Rows from block 5, named by matrix and row number. Rows with one number belong to one neuron. Each number is 500 + 50 x the weight over its row's rms, rounded and kept within 0 to 999. All counts start at 0. Numbers have three digits each. After the name is the row's rms in percent of the matrix's.
# gate: MLP gate (model.blocks.5.mlp.gate.weight, 768x256), inputs 0-127
# fc1: MLP up (model.blocks.5.mlp.fc1.weight, 768x256), inputs 0-127
# fc2: MLP down (model.blocks.5.mlp.fc2.weight, 256x768, transposed), outputs 0-127
gate.525 114:555525539524499537470576548582420438524493522495414538491430527467533511546573478468528406489522548472513606532563433491478463506500583480473447533444468459467518430496606478383525544435494545467509504566459501498493465522500505488474445516596514440473537574435551426525494441569478510466492386466520500516401553500560450523547614489476511524489511572504512427524465565495406445528603
fc1.525 117:394445433569526522452515554434418598532504444554525475485492446469321407505499487515502619467479500462513527465513546470403582519490422550528480557553511490482510568514468545524413359520417458528471556416448554519532512569579553492449470533532558522487483564523535592450511447459520510505510532551495479472491427552516536488483435503551478547461500527536487501485498497545512567484520
fc2.525 113:480534490546501584500506636588410384590501518557548378500482537480469479516348476495494471522479566500509508519502466509485439529533442490486545512484528470519549511467488454524519473502420565477499356508455503488455475453470462591505548515469461495484532474544476452518549449572515598531443476422531521511446490467479423518498519518509540520526445464482400398452493512508521493434440
gate.526 101:370485587491478427474440442483569530530529643513479430528499567531545442464462450490505550440536447532499547465510467577424454516506489524495518405517534558500465510540473494589501547499542531401526457503577554451575579621490499513463397538522453497448480477554372525476524533533459509479540482555459488471508457366506451528507476517435526430557574513513524514537523373399500539475445
fc1.526 101:395511589482440484549511503476487448460582545512470497583442499550573514537497510463417619593474538568469465406523458386572456470538479537560516584479633568569494433433534472531559460471499536554450590437511509511459504512536558480486509569470540508498526465529444418536536602438460487470479455536556501512558438511574486498558575549518441445508559469570503570589508482501554495440469
fc2.526 107:441387503494542527539477501532551464521599542434494475582501454513535539489426412444472509424523476486529491472469490493470491420440424486523492466472521517530359454429516433509539530486460484452472524524500533579568607558454605546549513511459446465482489535496461707605525499508444482508510542535501457470595471497451518449554473499488514438495572581401539505448455506594503552382459
gate.527 097:451492514499501465506440439569507482559550538534445443591508497514590470533462512460497497540485475499555485501370587497511510487522568497505501466421574582480524499533495444579542571497516452450511524500469492484522483517420495509567460419515436515505463428479410430564538604398473533444509464552550490527491476568538457462504481570452503471530499635431494606498546515481542521399422
fc1.527 087:481601479470413523428519563558514508377510465487558481524539478492462586427665458493499475424502552511495464566532497519444534544533551460541520574534408470511449509469471537457477460519492546514485494550475451566439564505503600442493544479532464460499406520562527506538522449552524487507500424510340515506452513462435560443493501471614586500473491464504505411459504511533524448496552
fc2.527 087:532611591480418472378490501524462515507425524430560523545535444469428509455553538486533440480485464489457569578498498568467491513460480460453549475456437469515485566460487493412474567494478579427484488537512479540426514481525390572503527480540503515428473550425528507528594446464507639407592482583425387445475455421571533543435475557487532548496524548457512473509515465470477477534574
gate.528 109:479523519436580466484486558559397465580551500507470516550515501498416443459483541518520485518529457419514538555474629560512495514452549527460508636462575589514478550492454543420513555543503508427522502516498427536557508549529538510582500591526393539447455583448538480500482472498523571546558505531452470469518470495529481504515520515506432439574459502511456387417509431586503518485484
fc1.528 115:365535456444489524469486476452527607522525500536566600570524538580514552533634549501498498469577458503458463579483455533434407492500588445571452527398539509518526548477439437472439504543613524547532469487461538490561408555524512494496449486441545422484453543519531606476440480531490477542560463545493442504415463518460574490405446404468524560534475479492551490500481476486448514439527
fc2.528 129:583437517429531529473453559444598580509445523538608610467436560551562590429423548477504446522517520545509563479491506460553482540478434490540508459501465498568501570422469386539550464480503549427466562572568579491502585464460496429521520463491519477424540485514495467442522531496506703526453511581587433560504430487548534493532403471508585491445493422482495488471553462487540515511404
gate.529 108:606487519492521493516459506540451406546496506450549472519487431488505404550538546554537441439536442334451470558501537464497499487577564434439445509478498546484463437570502515487441559484548499555567568546527405535439517460484484505461489462466472526544564485516531451587541450570546478607537585474531529580567525500447421547531587443457500565469451532410417474495426524541427552453449
fc1.529 110:514473480525515411512498532516442434542532461446502403508480436455465461546492542541515441478521410404425461569528539470505492444603563460484541556448472484476431493516534506496431580578554511512509556554523382533509472451430489483483504451450409499518584478506524483541590470571592502577506506477539532595633550475475429486499530468473480516522510504436411489515445456504403525495486
fc2.529 084:546436499561553500490486450546544502456529480444555478518460504472541600544509507488580437522516410529495562594416575454500495377449461522588594432461498491501420496507552461601506529539431557477416470583535485550505543459509477437528527466486503544522576557527531551563564505481526415559504487498480493456427501545476489488493430574422575478498481475459586645434490491534435516500493
gate.530 086:515441558531550495539540399607551484447454425438568411496511517493533514481489485472564441505494449512493516556501520425584562435507607511495543473428535517520575507451568525516480529415610543585448495443497537552555508454505469597472558532459495513546477406487499531568514515501560480533496473572501554535476540540438340480489431463421515530481495460517451492561398387420473517490487
fc1.530 075:479517452546478470438539569470512511528501573546460439481545432574480461590471491568457483539429509558486513435393480520490444464497513536437439386434528521500513528477469507452591520574496536393574584509452415458423513549426545536443495457539522518503573514509516448577526553554492558582524446475586446519469455490500458506421467545493468532450514448525501493492513567482544491485556
fc2.530 078:556496553477445560477477522534552395516526440422587536419565472452541540496508530393462553458480545558470557465556504557418474511537540480395492536618444586473570532491542465510480522560483550472443444531451446512568446461427538535627426478445489453531410440493467530502419565577496452572489456403557532515525527439452492410411489568479542517518529553574529521493519441490521513486411
gate.531 113:535528506563531504475455471419493457521518477515497457490453448475398445531500524538517521537519523519483528420470560459577474495494496553466573464461500394517512540426490474479615563489515498554517455466456430596494520478477565508512456544529415458470463483498401553496438496577514503472440511461497465493566588498482531470480572575524483466504524521450392383474502498530487468471500
fc1.531 103:467543629485514441509482519461542495486480472512450615506553639521504532541556447584631532459563393552381450499440495543505501484466498577447493526492548380481528516515503469538529538435501512462524448514442439512508614461505537443525533500589478536594434506563484469464505509489425483531514422547531507498504525525498493521406488588495427507515492590498576420476596460523477414501495
fc2.531 103:487448447604482504437624515464517546530593482408570462540439532528531445612474526484408459521540520554494555541510572441529395433503504441459438414401508461530497448469477468414433472474513584623452502470543460517546483528582592546460505609491500498528507533520474472548415615507455415477422576493489500522448572528504463492478459461608507532539466482526551539451528491569469520521536
gate.532 101:540474425517522484518478551496454386444495467540545426459457485519485395489541583532494454518505514519576558498490520549518540500504462458619474459506471585579559458470531413525434416578411443521509480530493507543522456510439610581460483549456495496463538510514501561588517500430567559425392535524471471502463461390493504548504654454524533512465418581491409469520488554507503514510473
fc1.532 102:579521434611540486514541510509487512429497549497524418459397466518437396449440593468479567545483459443501568440529607493511473532497453463469566496544551550592484420404483532443512432465483496482448547453520477589562475476452561544456555543482456462458529566508517492513567505514586552505471478510597423521532480533500453615559630453480472531495481530547431500541424468477520529546434
fc2.532 093:486383508555418528518412430567508435506458529485556513440540477559506500453549370532529502486424513491489624472501556587492567504546481463475481585652464513482553498469475490469475446504390506410541453547527531498482521469523538502415458493482532510562463559479485588424593510389479431524531561468546413575506480588607492573469411518490513562469568582523493514457441454545546488506525
gate.533 115:452498470476485449489511529465431508556556524556640476540432584546524481560501517498498507466501541432511543574496585476464515545613466476556485443425401436477425575500465490522578562655552469470407516567528494504474450521438505503516551486512530532463522470458549449532521561494512575548449523452554427561469536415425504479437549512539606517425461537448398493511476532502456512542429
fc1.533 108:536489501426447460461491466515542499540381505493538578547513565526536568469513528507511532498514518442532441456461437452551467469531406524421534577402474477485407459565487478425526465471513441451598623589542429463407522520488450473471531518538577549532526405541545537502466555492417449611467547510472498654580520499510541447576591533563507541450479473424460489507359550494511527510478
fc2.533 109:527574478470558477457519501570499429505501447480482583508523562469514440422475548460528517542496464494512520500459534405436519531504513491531414484463575451503468552588505488594477434541597456414538530554514454434430506487535513513482450432511490458509496445466496511529451515447510720547478425459411450567605462565553556500558421542539526546468471430489486484470448531549510517468478
gate.534 103:540519508537510405509536555528447516534498445497460437568508502419509526506433532487513511511557517497538426449528511575546568505461417513411516592540533504516500456543487495500522544507515465415505505497526481501490460518488448444449393546582484565500565594383540367500569514535547532491559545560530500474583518555569482473562586502450480456501491424527331481426521433385487564520500
fc1.534 103:503424566443575512450508456513459497543478411510536596552469442344455526500484499499516532538618560511576553452414530522494508499443438504419519548454491489471460531539503498543586405491444404482437502576550498608467508519545420415549512504524460509544449535435474441519540495463466501455515457594443536425629477454557471506495453586358505523531462478545448462461516517493445428508493
fc2.534 106:511588502561518491495580569472459569569513522556454488534491544487546451611464501566484487485479381584506470409572476518482474486536487445396477510568472612445545433466512499400577491483447408563501511431494424557525445515500472522578474552396488448469503454541414486554415532567493436528501545417464452490518494391433543519479624454508507481523455502510571525586470555457511467499479
gate.535 108:498549466511504557365396562538522531476495522482613554577492597463471471539400473532558499538449501494505516485483542575467411551450498503507566419496502334452499510529455478514519489482507422581517477484491531495484495490450513424563454465561451487530513474555450546453526563472493525482505460478512510523510487458392428491527538551588462460517502577450485470493485483495448533522515
fc1.535 105:485397457494522566490466534451512530437431536456524588533445551444431597529469506502530385522552543511497474479417530441618515491408524515516477489499505444498502454573518474526440575442463414637477536483419479482579476553545548467469447508538487496641538525440497545483469530459548498459512554511518469454470501550502390506532565548621457455497480471473532520526417479481407465465533
fc2.535 101:465508549461478487500482469476530494513521549483571605461615489514434526475488475484450490530538483498437652475509455599520459508428359527450494490553521582477520467496425477459551548348391530508517629511464503504543527457516518561499513528498533520528459421439391586540514488494463437525580570531541463491591399465485522514692503371561409552538519500467517515528505439435590519526512
gate.536 102:516655498539550500473487542475461368463600559538422447463447551437380454464504520479506515474467448501524594613555581545469451544513521462492460374542465487515548483489550500596402461474562512500511501551423484465464500485531583404482445479538485519467523507493469469537545505508578496452514469537500536601511556561393508536509503533446570522507533581540535486522603500469556537585472
fc1.536 101:536445555425494508465424426590495554548449534482509429449509450582466416503506483480455462464468551497489460428470530457500473491469459510484552526610584454478423544553447491427572556510488486460518489419525474598492508585444478527537469528610493509499566480476472536452521514557537531537523550466543491457428487591621490480569463470449472521486575365512422460439507471530507505490510
fc2.536 103:466546497471485543505394498567505529533503487533437424442526509515469614422413529476512361444498427537458391466460500512487467560509519503529597496474457454494487606565523448512500570540655522536463507548499518442463473535525509589596493515604487484514460496475444499459498516439495561580584479522558504684524513503423454358495443526491519494412509412506463477481485537393502496490448
gate.537 088:471501509474514578562486606419502537562498629536463487514580499553504461503472485464507464479533447607506500473518497523405491525499446513517514481547497468487480519448442533505441447446462564500507554492581492470539480483460471420518513526584488481488575461557526505424455540495536498514414525608468478513587523419486633437459456380482479529466513494442503568426531451494492479511516
fc1.537 084:512467485559503538495531459465458525479524507465482472480481535456449503500542426502545549502487482482483568568478502536376547496498448545559502551421441446419417471503516540504413454460447551592511505458570532525528463537562524554539425492458485474629510462503495553414532444536466490449469450382474440451498533412467532531491534591510498498539453600479530494498474516546508506489539
fc2.537 084:429537490421582457552394554529498489540494538477500524453445546546430484438600386560522592487467534479451520461580504496479406516503549516407541524590518495472481452524531498547496444481498535373482502535493479500495570521463513423553449544568572440555565625478465463616449458488572476521562535524591515530537426542508527490443467464478425583468548506492461601462472537410511504478495
gate.538 103:473480479513502560406468546499546514435563515513516514501566550441494552471436587405494476527534484538574484558439483477480526532462444502570573528536415432585504609502490452564482453571519488595484418494510490580481505491508496406576579516500441459565450557442433482458581513418540612421407454520438453517554451382440570433412480542580572492470539463446547526512540538451462565487476
fc1.538 093:487429504453548361508468443509493493494478396399491486519493450531530544540536465468507497507492608555551551421486534449515516588583564497538519494456485534546443491532549487485505476549448501408484477527419523429516475548537485564499529491375502575393537521540576466590530509507411490492544515537487548464420589432555421453498491528500557522548483459570460508453602509465518415457484
fc2.538 094:520493593500485402444533546467485517453573413611482479472517505502480449478598533436521509463501485531410545443597473438481569376447423455485577569445476465388488499527517467590494482490545471562498511388528511460530515484457573425540562552565544498540600440479574488588528484577492534489499475512534484534494597551439496508518456558482421534472551486444524573502506460531513428540514
gate.539 100:522476533493527539470413540478485532441574536432502573504491596557366451583434498547513393439477546454513456499487555503545550483434413511439499489493521444560499498547563407505491541473566507594533482493485502529547540506454542487516456475548469508509602606508450463444573526658494515535524550439584628519562521507484400494488532656510497453558531466521520360572475419420485434425475
fc1.539 090:475446524427456470553475566538516417383541519439541527534469563579399469514498517469511518443472504459497468512547534427565396475407528491490486586529573401504411515539579463604384550478535524501467448588517426530465570532451508440477515528475441562527496571517498565458563609622500513496637435483521498470537472500490439545477528569418552478540488458520531424492447391590430504480500
fc2.539 091:480531483464556423548550468495465374475493488381467368591468518541460480605485499517460509521477440511404527403542516653542472495488479530451481498550526615523519552455413553458485629433419468511520510478458434544449467520493461490541455505492465490500464409409443480551545460469521617519592542405458536421524458522479508538591482417496480463471483363516534362501517574471546495569538
gate.540 096:540485534542528519472585445576472488447550494488544471494546483579387533476517512462463568474481387503497456517527489496527562501516436499545512492538543511492558469510593549579528509456573471466599510469515561555430514505515532470533472535380515545561526475489516583493554465605566476580469589538414543577585488443522437537562573493562545511496521478516380484559444462421401510469504
fc1.540 088:583441543464489438538485442406573445447490456432499499463470370515409383479459504454516502524533541466530445474542476527451514485428434520410500487473555459526575525503576603519540474508516569559488498486482507548457430542580442543554546476505455491556517499459573521582561443450524477515507436488544472433582494511405507555464548472480538473503541409444474609477536548497503490502458
fc2.540 091:487552479512592437590583424526447521519460480488528575478479457544564508611516476429426489466504519543454548449467507487471531440547567510488409472600560559542636409485604517534508582402524406422584507407453552473539491473508488378476427506453485482477454550481506362530555530569496480537476487508493545421428517532537468504529563345510478560462497582476461430579486454481506479463486
gate.541 086:476545459447483460546528516425528540441406546424493486495441460455547462615535491543485569535522534468478482543512551655468446554509481521476503564559538469534559476475359498402523459476510533491526464496452452412441469571539500564480459533547556532503484442453457504470446537544563465539429536468514521493472518420505567547473493485515457511548543496536527482489498501443505513513519
fc1.541 095:559477537558504550488494478529454475582586491547481553494545537536406532374519499473514409451461459580515530426454432397509560431492509440486486440455467546474434488551624483573478523504416453518478540505536565556493526455479499460521519491484461461510471588546509474545554517461472508460547491547446455488505486550485418444545501530491530507462469486413489514545495504545533542510470
fc2.541 066:509482516500493508550528519501534435403467549509481459549530569455507404439501518471536469470563473511514518482559445409458440421439440476438460473469470495496517420452466512515463468434570479523535484449511584508550500456484481520497523527467468496492534538541519520569507464535542811535540481503469507458552545571458422558516516514552453562497525483502517512553492536492542499521449
gate.542 083:531509604549468561485525435496562487442492470483450517517469472559502585519525503494531566473490479435426494421500550506477522472555515421498498544513545558494567438507516530421550561442457544525463550421463520509533409503539574543505460429561556437612456303458569554535487525453548501478570453644557529500481529506452472486544515359528528513555523467439511575592506427452472402515466
fc1.542 084:449504513387555471507517557492528510469570484480489448417508539467593539526531526550480477606449422520486535530533456384478443518406533481630521482461423549532533511489493610528426433546541454406557475514521476471413539481595438377494543546483514546462410507592481450474578492406470495537572488488439530594471500573595546506424516547478508472421443534583561462441516505515488500531506
fc2.542 085:477490425521461519530388442473444453519487451426565530521472447469480474541424515462401540569477491487493484522432508508476540610553525573407433462560503428461394476529497512423459419564548477564508571604517538521510478560404499500540540539510547506468422575371533467497601535582529658517508561460532529570506406539488465556487568491580477493567404594447513563545513539468488490464517
gate.543 087:451483486492527483439560491493513609516473504592516563468452552497584587560423494491459550555573506522568460527461460507578524497507541630478531425520500470512567492457425426581529543428512499494472509519511479465497493486486464538475491350441452410524510576556515395486390495479564555471503540465481540486548499475507467442578523575539461454542436438498457532527413500445486432477474
fc1.543 081:566449413569491536475577555480510491472491472496551471537486494521460491494406518475535525439518523476484480450522465568461559492613570485499465456440447535482568503506522445459574589622527528419575518531467414448463454488490622488502463476490483467496454510482534529414420440473559482539549568454485468475522479479524521523511447559545440585563495441576418485483413537397459480467524
fc2.543 079:531555549476504541539520522614543534516475543514472419454609526564544585515395523380510524478583457486486384479498496491455417574613512392489525544443482506544535472452536492460525498539497512482502507569547541476540436500551413559521523515446516460523495510402508553567407508446554572456572460497529546561455485462397472484565510487568492614561521439559428471514477537342433509535386
gate.544 091:600487513603478464407516448528532610517495457492566464568560494554462559459469557471523498430508462437555519435514559520350633502406392542584513451421406457516501501552436539509435498554577554569458453467512513460518528529568488459479519464484527550490512570442510595404505520433428495451470538406476491537512488487580454462448419473527554507456492593551483495550428440440474441603471
fc1.544 095:597525541454544498557489428497501482526503556448551555601577415586524565507417524492511478534612467541470392407592417569440492545479493539488503455434455538455452546568523533556486440467503435561554390527570595523559502492444520464514544520363408562564536426537459644448470554522461507458410444495434502417598474434529512400499460514491599458498444522448530496515494448540456568470495
fc2.544 094:481451466537589482529505448487475505499479590480528464486522510540468490476510502470482561479455484475437532422546460544461532529433449502453443533531558418469483519463461511507513521415490497515534433446495539552569525565417490543452429522551420515559506482508450699426510493443523374537575482441530476504480371594429499627489527431482498493537543503557559535473515523616522541518563
gate.545 096:559472638453478446508507538505510392431462421465489565634520467509496523464571543487523541450516575444561514549457419457428516486444537486532518482438456564490499513585523450492498484425522440410516456522546477550474510506483460493441477457385502523603485545483488586534523575546530518423542540406485615503628556486488512484486522650481491492472492521473516545504428608532498415359466
fc1.545 100:470549454529490498495447492572540485462420531514502584516488552396511452445534510537519429474502509497481528509533501454474438532484468569465583530490439433520516468489419522467432481441534530578507416539599514460454538510542542476579472505600537486483484575491465540445457537597437500468554441545575485555665474516490555550564431543470465485453521387538457502463583554647540470493550
fc2.545 094:497507410518450423493405446481468492568561559480486404475513503487525424514648515537505426484410439521522518462504586539560468479501530461432518605513397552486512555557493531439555446517501500587467505476548579496539475502464541517514549476560531557434600471522587510425577520543429473590571455518500493417496531495594449533608550511519528463512551439487547435508463455543490553446458
gate.546 093:517496465529504438505463421529489474494481546447326452386456544461626425530459504517509572545459556526497413501534499420558571513552537507629514451522521427491522441578463518501478505543566568587483527522449454564508500482520484534492419465489460483517530444502545458475563483499515516421580470477584506441535609442436465582455543636481506427528512436487525494462547560497503498442509
fc1.546 080:525455540513461572428465504532483481505516595544503618541588527555434527479497431445489422482431516508456563456393498593589474497503428524549425532534483537520532486496535478524519547544519480397532483411553449391480569547481423403491583492523573504534479431549507542460404483540572491561496585530404549507425494469589513447456474493493499361515610512483465365506436475485491466498507
fc2.546 080:607682497541439576436431529523548475495556542516523593437586560483526410380474532465528453486468543517503527472458500565431468497474370471509478504491466526476503474531522523435346491528479475508474573617551607459428507456553447476554527502441545504444439555513505376471465501483506481541494457524533535556515510483575528485461551493588478488521568578501444455533514470441481574488555
gate.547 089:521513458560501515571502566545541508483485562526510493479486494422506422508501448540579509498495452428485475503489484537460478515613560554438512483575384548478473549441450462597509512534528498478588531534536524436520479465481532453500460465530483375478493549383405530510441452504603519528543482496449525525512491451433567461565442437562432511467563464454400488446535448453509501446527
fc1.547 103:534568489583518493494530506586475501490506481525434338474504483478410543443443504522532539497533445411496448538581509491479525485523597506467530601547396548500479495407502567485489542484633484524546474473479558446572500469483443495459442492573512523439552573358553522490544427473629489511511484472430577624391465548545463371571500481578444538481540554490385483526561413473494582514529
fc2.547 099:471539495484515498487526467477462440578575526538387526547537436525493473476585460435532519482460493552513490459462526506505504484460501451450462478493600504503605536553543455472536460494444630567489528403438501565527437497577501517547487530517472533581456460524516454543483495534491412548495532484516546421550577501567409459457565522416465500435411432460548399469505561510467509571438
gate.548 113:621486552564521359468553414565476435528516547455466464541579512514442451475513538511539508440483514441525484516498490518473617495507420457467447525525476577531490539521539571401611567484654489507507489411471398515577490529467477506476462527496532468436454471440518548544526516578407512514531534472530421448426537490555487560502605555440530442499555486480439526543480548395540517488493
fc1.548 114:509524493519469461453466585520513460503528451449473453490526477489491568517464499473499514530502486514509416514478455469474537493398394428542501555424443562502502600492542443487506457614502465428453487422502453620449490519548509324480510566560488610430400393447535484486559518404507521422479459441420522544551551557485634424416482488446551509429575565427554504538490482461493520421535
fc2.548 115:445469468507488519503517543494499488567494509441518573533399549507575524596555475553472590484563455572556484575472493538598458396524515463532482482410477436487465438458434471554618532465534392537449576496559516598444492499535604506455566463500466502522482544491540583464496508419532405497489512515480500468544523669492510547504486569464500528575440543509531415532513521612522505496545
gate.549 089:448529534503558473532603432561376540520532495521386507476521535420523496590547520503632500476366464527450472452477474478520461537524579575529497489441530555470510556625491503436525510532462516456523525474383487492563406510515505542477423438491501476521481474488380457457476414513563526507494490464464449413539490500523487509532475520498473479456462428575582513475496497508442495544487
fc1.549 099:484538492487563494500535571424416454568522527549490461562527517456428367627628523488422431537471465567482597433496513505602559505535482493517461537512506514492494533459463493401548598516475573550518457435506468611568457485512554521506430553508484433560419438487439520500464515595449476504439494520450457447585462480499550533411611516463505534489475460475583455498463541481437527449516
fc2.549 111:479435469527452484526504596553566570506475460467593537500514579498474495552468419496506589454583566526527541446519585504428428445509558489437562410490459549486481462488416452576537400508494432420463541566568507403462612458448539432572490530516519428417557501501563585529580521397533451451452511558512509509467511498604540451487397460571530570496565488471547524501564463487617405447494
gate.550 100:539479431556542406430426434561477435512608493462544536462462504522590516563498528533531463497508472447449525579463625522495495469538490500526501506449536550456550539532427549534467563501565518508442363410518496538536435477510427558518511432483480459515416473498468588451472457499482504503483475456505546515454457600521389571447531566370479611516492583456498496401499481514443469462478
fc1.550 092:510464383437403464502517516512455474507494457473565443464517464449477501468513478536493489498462556459534491477487520449568490542595532517520526470451496480506514524493555510456554520486518439487552514442464481509561482531480563545493568486480475468517552431556573470555434514482513492496429518575482420490450569496457455509538451569539500425449553442483493422530437452561456467400488
fc2.550 090:520398570573470586498498525536442585515495507492532419514615447481489414495573477512500427468464546465545531445446553446490503477402486493509561507588518492534546479449518430542541426456513453547550589459495439526492479425461529543490542524481511497465500528479494525441456453505525538456465545478490484526525527519490600444565512510550512473483535490454457378537470468504579430446463
gate.551 072:449583548570429461463566530504538499444525402423510446506474510538481521452472462500533549478530527471483508561566510501360602500593509498496533500508594358503440554496489552425551573537611607488453425474541466498519535512496444529468489460472463471580375585468506510496515584468437491513500471393527447447535467470506520471464530472406468553490473522500495525401488464502511480484534
fc1.551 066:508511469548467468514501468574459517522472527486411473488510576551470573573516545511529540532576433498490466481510524468553495501409451600446443497470517535516504510528560452498459500514496487585524519577503477505445487527453590466546406496531458488522403578543441566438396525475492477542453553446510499487627441416513526488463436490551467617517417601543447564424514523591497531483543
fc2.551 065:449400563521496510445553529516469518501525437516551468479501668474484527589606560438454504506449456456494509468533602481557458483483508510393491608497570467451456518478409426477458459479536435580433550485439518538525533474527483437517389506548507453497467505472528458561552426508465447497527424492482508537575545553536460565556473596528496570488480575510589423441460537492544603495480
gate.553 096:535503529580512603532483530460462511479528430503590551419457370489535525543518536534544558444454543430568442552475529418497507490582508544499542441567483439560521486433505477463589503533435413512506481439459498493449446436474493565518510491468551498465546469457512523518397521559493515478430543438476542437402557448507510406453480513578503443472435469502478429517569518461469489486463
fc1.553 083:484497470576486555508441521486466485443470496459548479370484439531492478496486506537539548502475511420556434441486570530492481521545489494434502497524525432562513527438513443450619452573477534471524551572465419502528486512535476495555406501492510491488530413553501622476419495442427498460479475503547600436471510528421449476444487452582533561495522508470517398535435411482480496499563
fc2.553 087:468542517513476377568513495586473451442430536491517427491532522496526476415565497490492458462548453521482377493548439501564519460468431533418498572473443547474508514549606503404381449407551447531450542490493566546470546423510544516573549429519552354493516591545516428544546498445558516421532580574550532427569529500611484596441534582474479444501552453546588547593440447516523433500504
gate.554 102:569491535514478402589559515495437477485585442418465480459400532433577554540479652408470516606466515524483397524582489492490447512462588493552501602466495518509519479508523484520532492613554489530443604531526477509539409446521491572550514540509428424516509466392588391547488485428496547367510499490557507534504549511482541559499449477512513595472498555524454601551568500571502485547475
fc1.554 112:551549488524502388511529534495468519450546515528511419495505462427455476516580592487491472522495456517485431510571436468573512514414502493510556561642467518504519507410517502483532506492497483572477504429529430567519452421493550481492581514441481523527510513462517468658515518584585508517338556416486458515547520371506545535457600512563416483523470612484482518580529459478432535543492
fc2.554 108:541479494504486560472373438517524574541445556472590567422495501477503578463463513541491490459458402434506551542449489541480398537523414514459512506519456601567497506463555393470455485555459454362478480534564551508444495443448507452471506502474518474509470567559483567446548544404494478505562532506569385559534453514544396648509494442460496542436506566510524486505452506520515497458501
gate.555 091:487552449518595456440489539456515494508478471509514455544472484474408523473493529523501437486629515545523475523547514500360512491653577487490515532419513512457485478472543507420518495533429504461487456595505425522503442501469572585529522448469527403455495470452518539539450495538445498517469478471510381469584521476509491559434506572518470544500512448482462399457496527571460455425543
fc1.555 091:539553558446537509540436470458475401498522539489492518548545464535442570510458523489493523450432488467518463566524590462532541470437518473504503487561557595476531445462516593488474471507434406474471552539593449481440475433445535523479501487460509567429488404457483501588475491493472520539329529502441453496442420535627533483619502430448537552560509466557557495470471541465512617516507
fc2.555 092:513531524531469527469528589481528421470479534548492434376524472532559385496469527452497514527479535502563454539474437484587483508432361485504421470519472571518527596488444537456339488615460454485511507464458547491469507508504505566597543493506480474475483484542538626495508463564533591500478600555604488357457408531424621555525519514511535447479486581447549549500539559521450526563546
gate.556 097:501502621590468499441547513480480393470572477535442562512543531474569467540525602454550447500503475494509513510468435439544586531471531518578523508540549579521493529525536416590465603577567534493493480479524473532514488485556495525531415429477469436506471487478427446502461483610520591477470551511497465432464452457522499489471536492484485483488460547520473457539575490573434450532499
fc1.556 095:422503377500434450519483542556511521488499555507456463565417472534535356569430472511543581488482487522580438567536545575419414512529536555568484385514567540539518534596451499568538488541606468438526523529553474552435482474384538497523522414527389509547457502478474523486535564512568491471493449492522500429521496482495497497497427443547567464489526523478462574458536538562550565421518
fc2.556 099:464421456528529621484481578426549567580434487603519533457526548593499472568569508473488534500465611502531464484426481492507510578523484550534552442465446509597503554547434517437483475602453605432460471512479527552438474537600436481512392570440495466508479604445460445577487474587534484504501474424523556402408435413566488489416515440461532476446501559587506523443468562487429541423553
gate.557 083:536472510515512480464549448495508599445498655479459555552545495519462515430500500527485521552494441439494476586527547594473554514377477500380472343563519390543550481470424531485422530527504496550474466466499597432505482478585470469509532470522557446433502522495506579439583545577499489617476454564426442518500536497375454526525516506525554484544520481436491543491468494439442558477486
fc1.557 085:489487498563499551527404512505469445445497449491624448391388464534482496469528487547469462475565481560524417471556518452547443565541541501468577610466526436471522511559579490524473485467477542501441455478524395513536540570444591482603508518505488503525533591510553568491483486462545501465579543458583586485534466425542472591473500410489509476462517532528437490551517448576515421468523
fc2.557 081:495578463637476488449548520491459519461520532536480526479510569519674492495444513473443568517416464541486475464548580408544397502528601457501482549481568515504457490488546555514372443412529514493508558428516520568623498524549582502493494484520506445572503583411500436485462501489447381524507450452534506558483490603482545524601555423499435509477523456526500500416506534521515536418483
gate.558 099:459575541547540507443423544560470531522582503506534529493512470465524452467412483486658605470499485454546531488505534585452413561505567568479601516501478499457437536543449417581512474535517540413543462573487447440531512572489451400543406457493440464486467484472484521485517522489529525482552505512481506522560428508394479494522446463463497514495554609423429487465488446503451487461498
fc1.558 095:438509489460462488492479480519543568474470513567555490532533523554616523514477494480504526437473461522530409514532483596403475495673500515559510523482554461460469531559491538458533465468436490306511535505505545445444488451387514542505598437455544560388556590523499424429536539588521507491558449533524463600540463458490484508593439454457543482587502450478453463486568481432561565521471
fc2.558 102:529456491527587526495436534420535539513478484568478569572482603504608452527484614497544525518484503514493388536434518508509500528648549533547429594455468509527505589524526498474517362489572536493425365502524504532569421479551455477521468455504561416484489535457475332437475490502499579441493488493526536540505529481496480499403494526442488520449442519531557442464457545491448524486515
gate.559 095:564562561475479442464503477496470504502412462515457486515464475464436575381547530470533556472492466490500435482518523470510583506482522531516447485594459452478585464544498552537558540523471516465442424534431583571506557487469420587515523427493517504537530513477500491509486455414450509378448536514449521448437463419589522498402469442530450495458440591522489495524525519568426429570489
fc1.559 094:424468614484455513533472391426586481433443551444499586600593487481602467516465520574601467443510471510492533499468414641430468496465516528451483471430590527506513466551571540456470446329581483468581460475574559461470532559553549563405453529488489549571486444479479518528533534481418509496508455463549508404591553512493477520586426498421507554512492598479555572491503440553504530501555
fc2.559 104:472509498516478532465502521558508625451517572608450435555445519409403414487648439580471393535489465508485554466554486502470457480528484498548460513510520498471616555575491477425452480506487471524533477446487395463506418490582575529421407567534489543471546479512458412432513519483530455472547499456489470564471532585501553562421589518453467484426522496545586512559457522542521532540619
gate.560 074:524540531547466548489522540492501478469559566462426383541531435510494573509440500511549504454547520487488544499475611467542424460508558485447484431542555484491543456453575539549499494440548558521595359544579396530561486537505557406518468521509486573447406436420411539446488564576409489545515463497546481533511517419553460539583476560441530567483518571433617473485438450440452508492485
fc1.560 065:490499591404468492548417481549596466469435597481493534572538454419500577493507486492504454603593452458459598436501509556553467500514486519549391519462499625522566442503508545455473469461469584458513507530492492467480487523491460427462460552476474570441619514483534427453469483532545499444491512615417581563596474553521533389466493526417442469489473544456547486540478472401488454464569
fc2.560 061:462448503450495488492406494437475508477489561467492572499436332487503451557576575534527530537530511482478524554482491550545499453563607510469465465425483664502541422493410612471548507506463549431501522529485483512520470521550535536570531499461537489485372610508482545533497483500465498500545451548606493490485534528507512484467559536475545500497538543520524536505463543486451500410523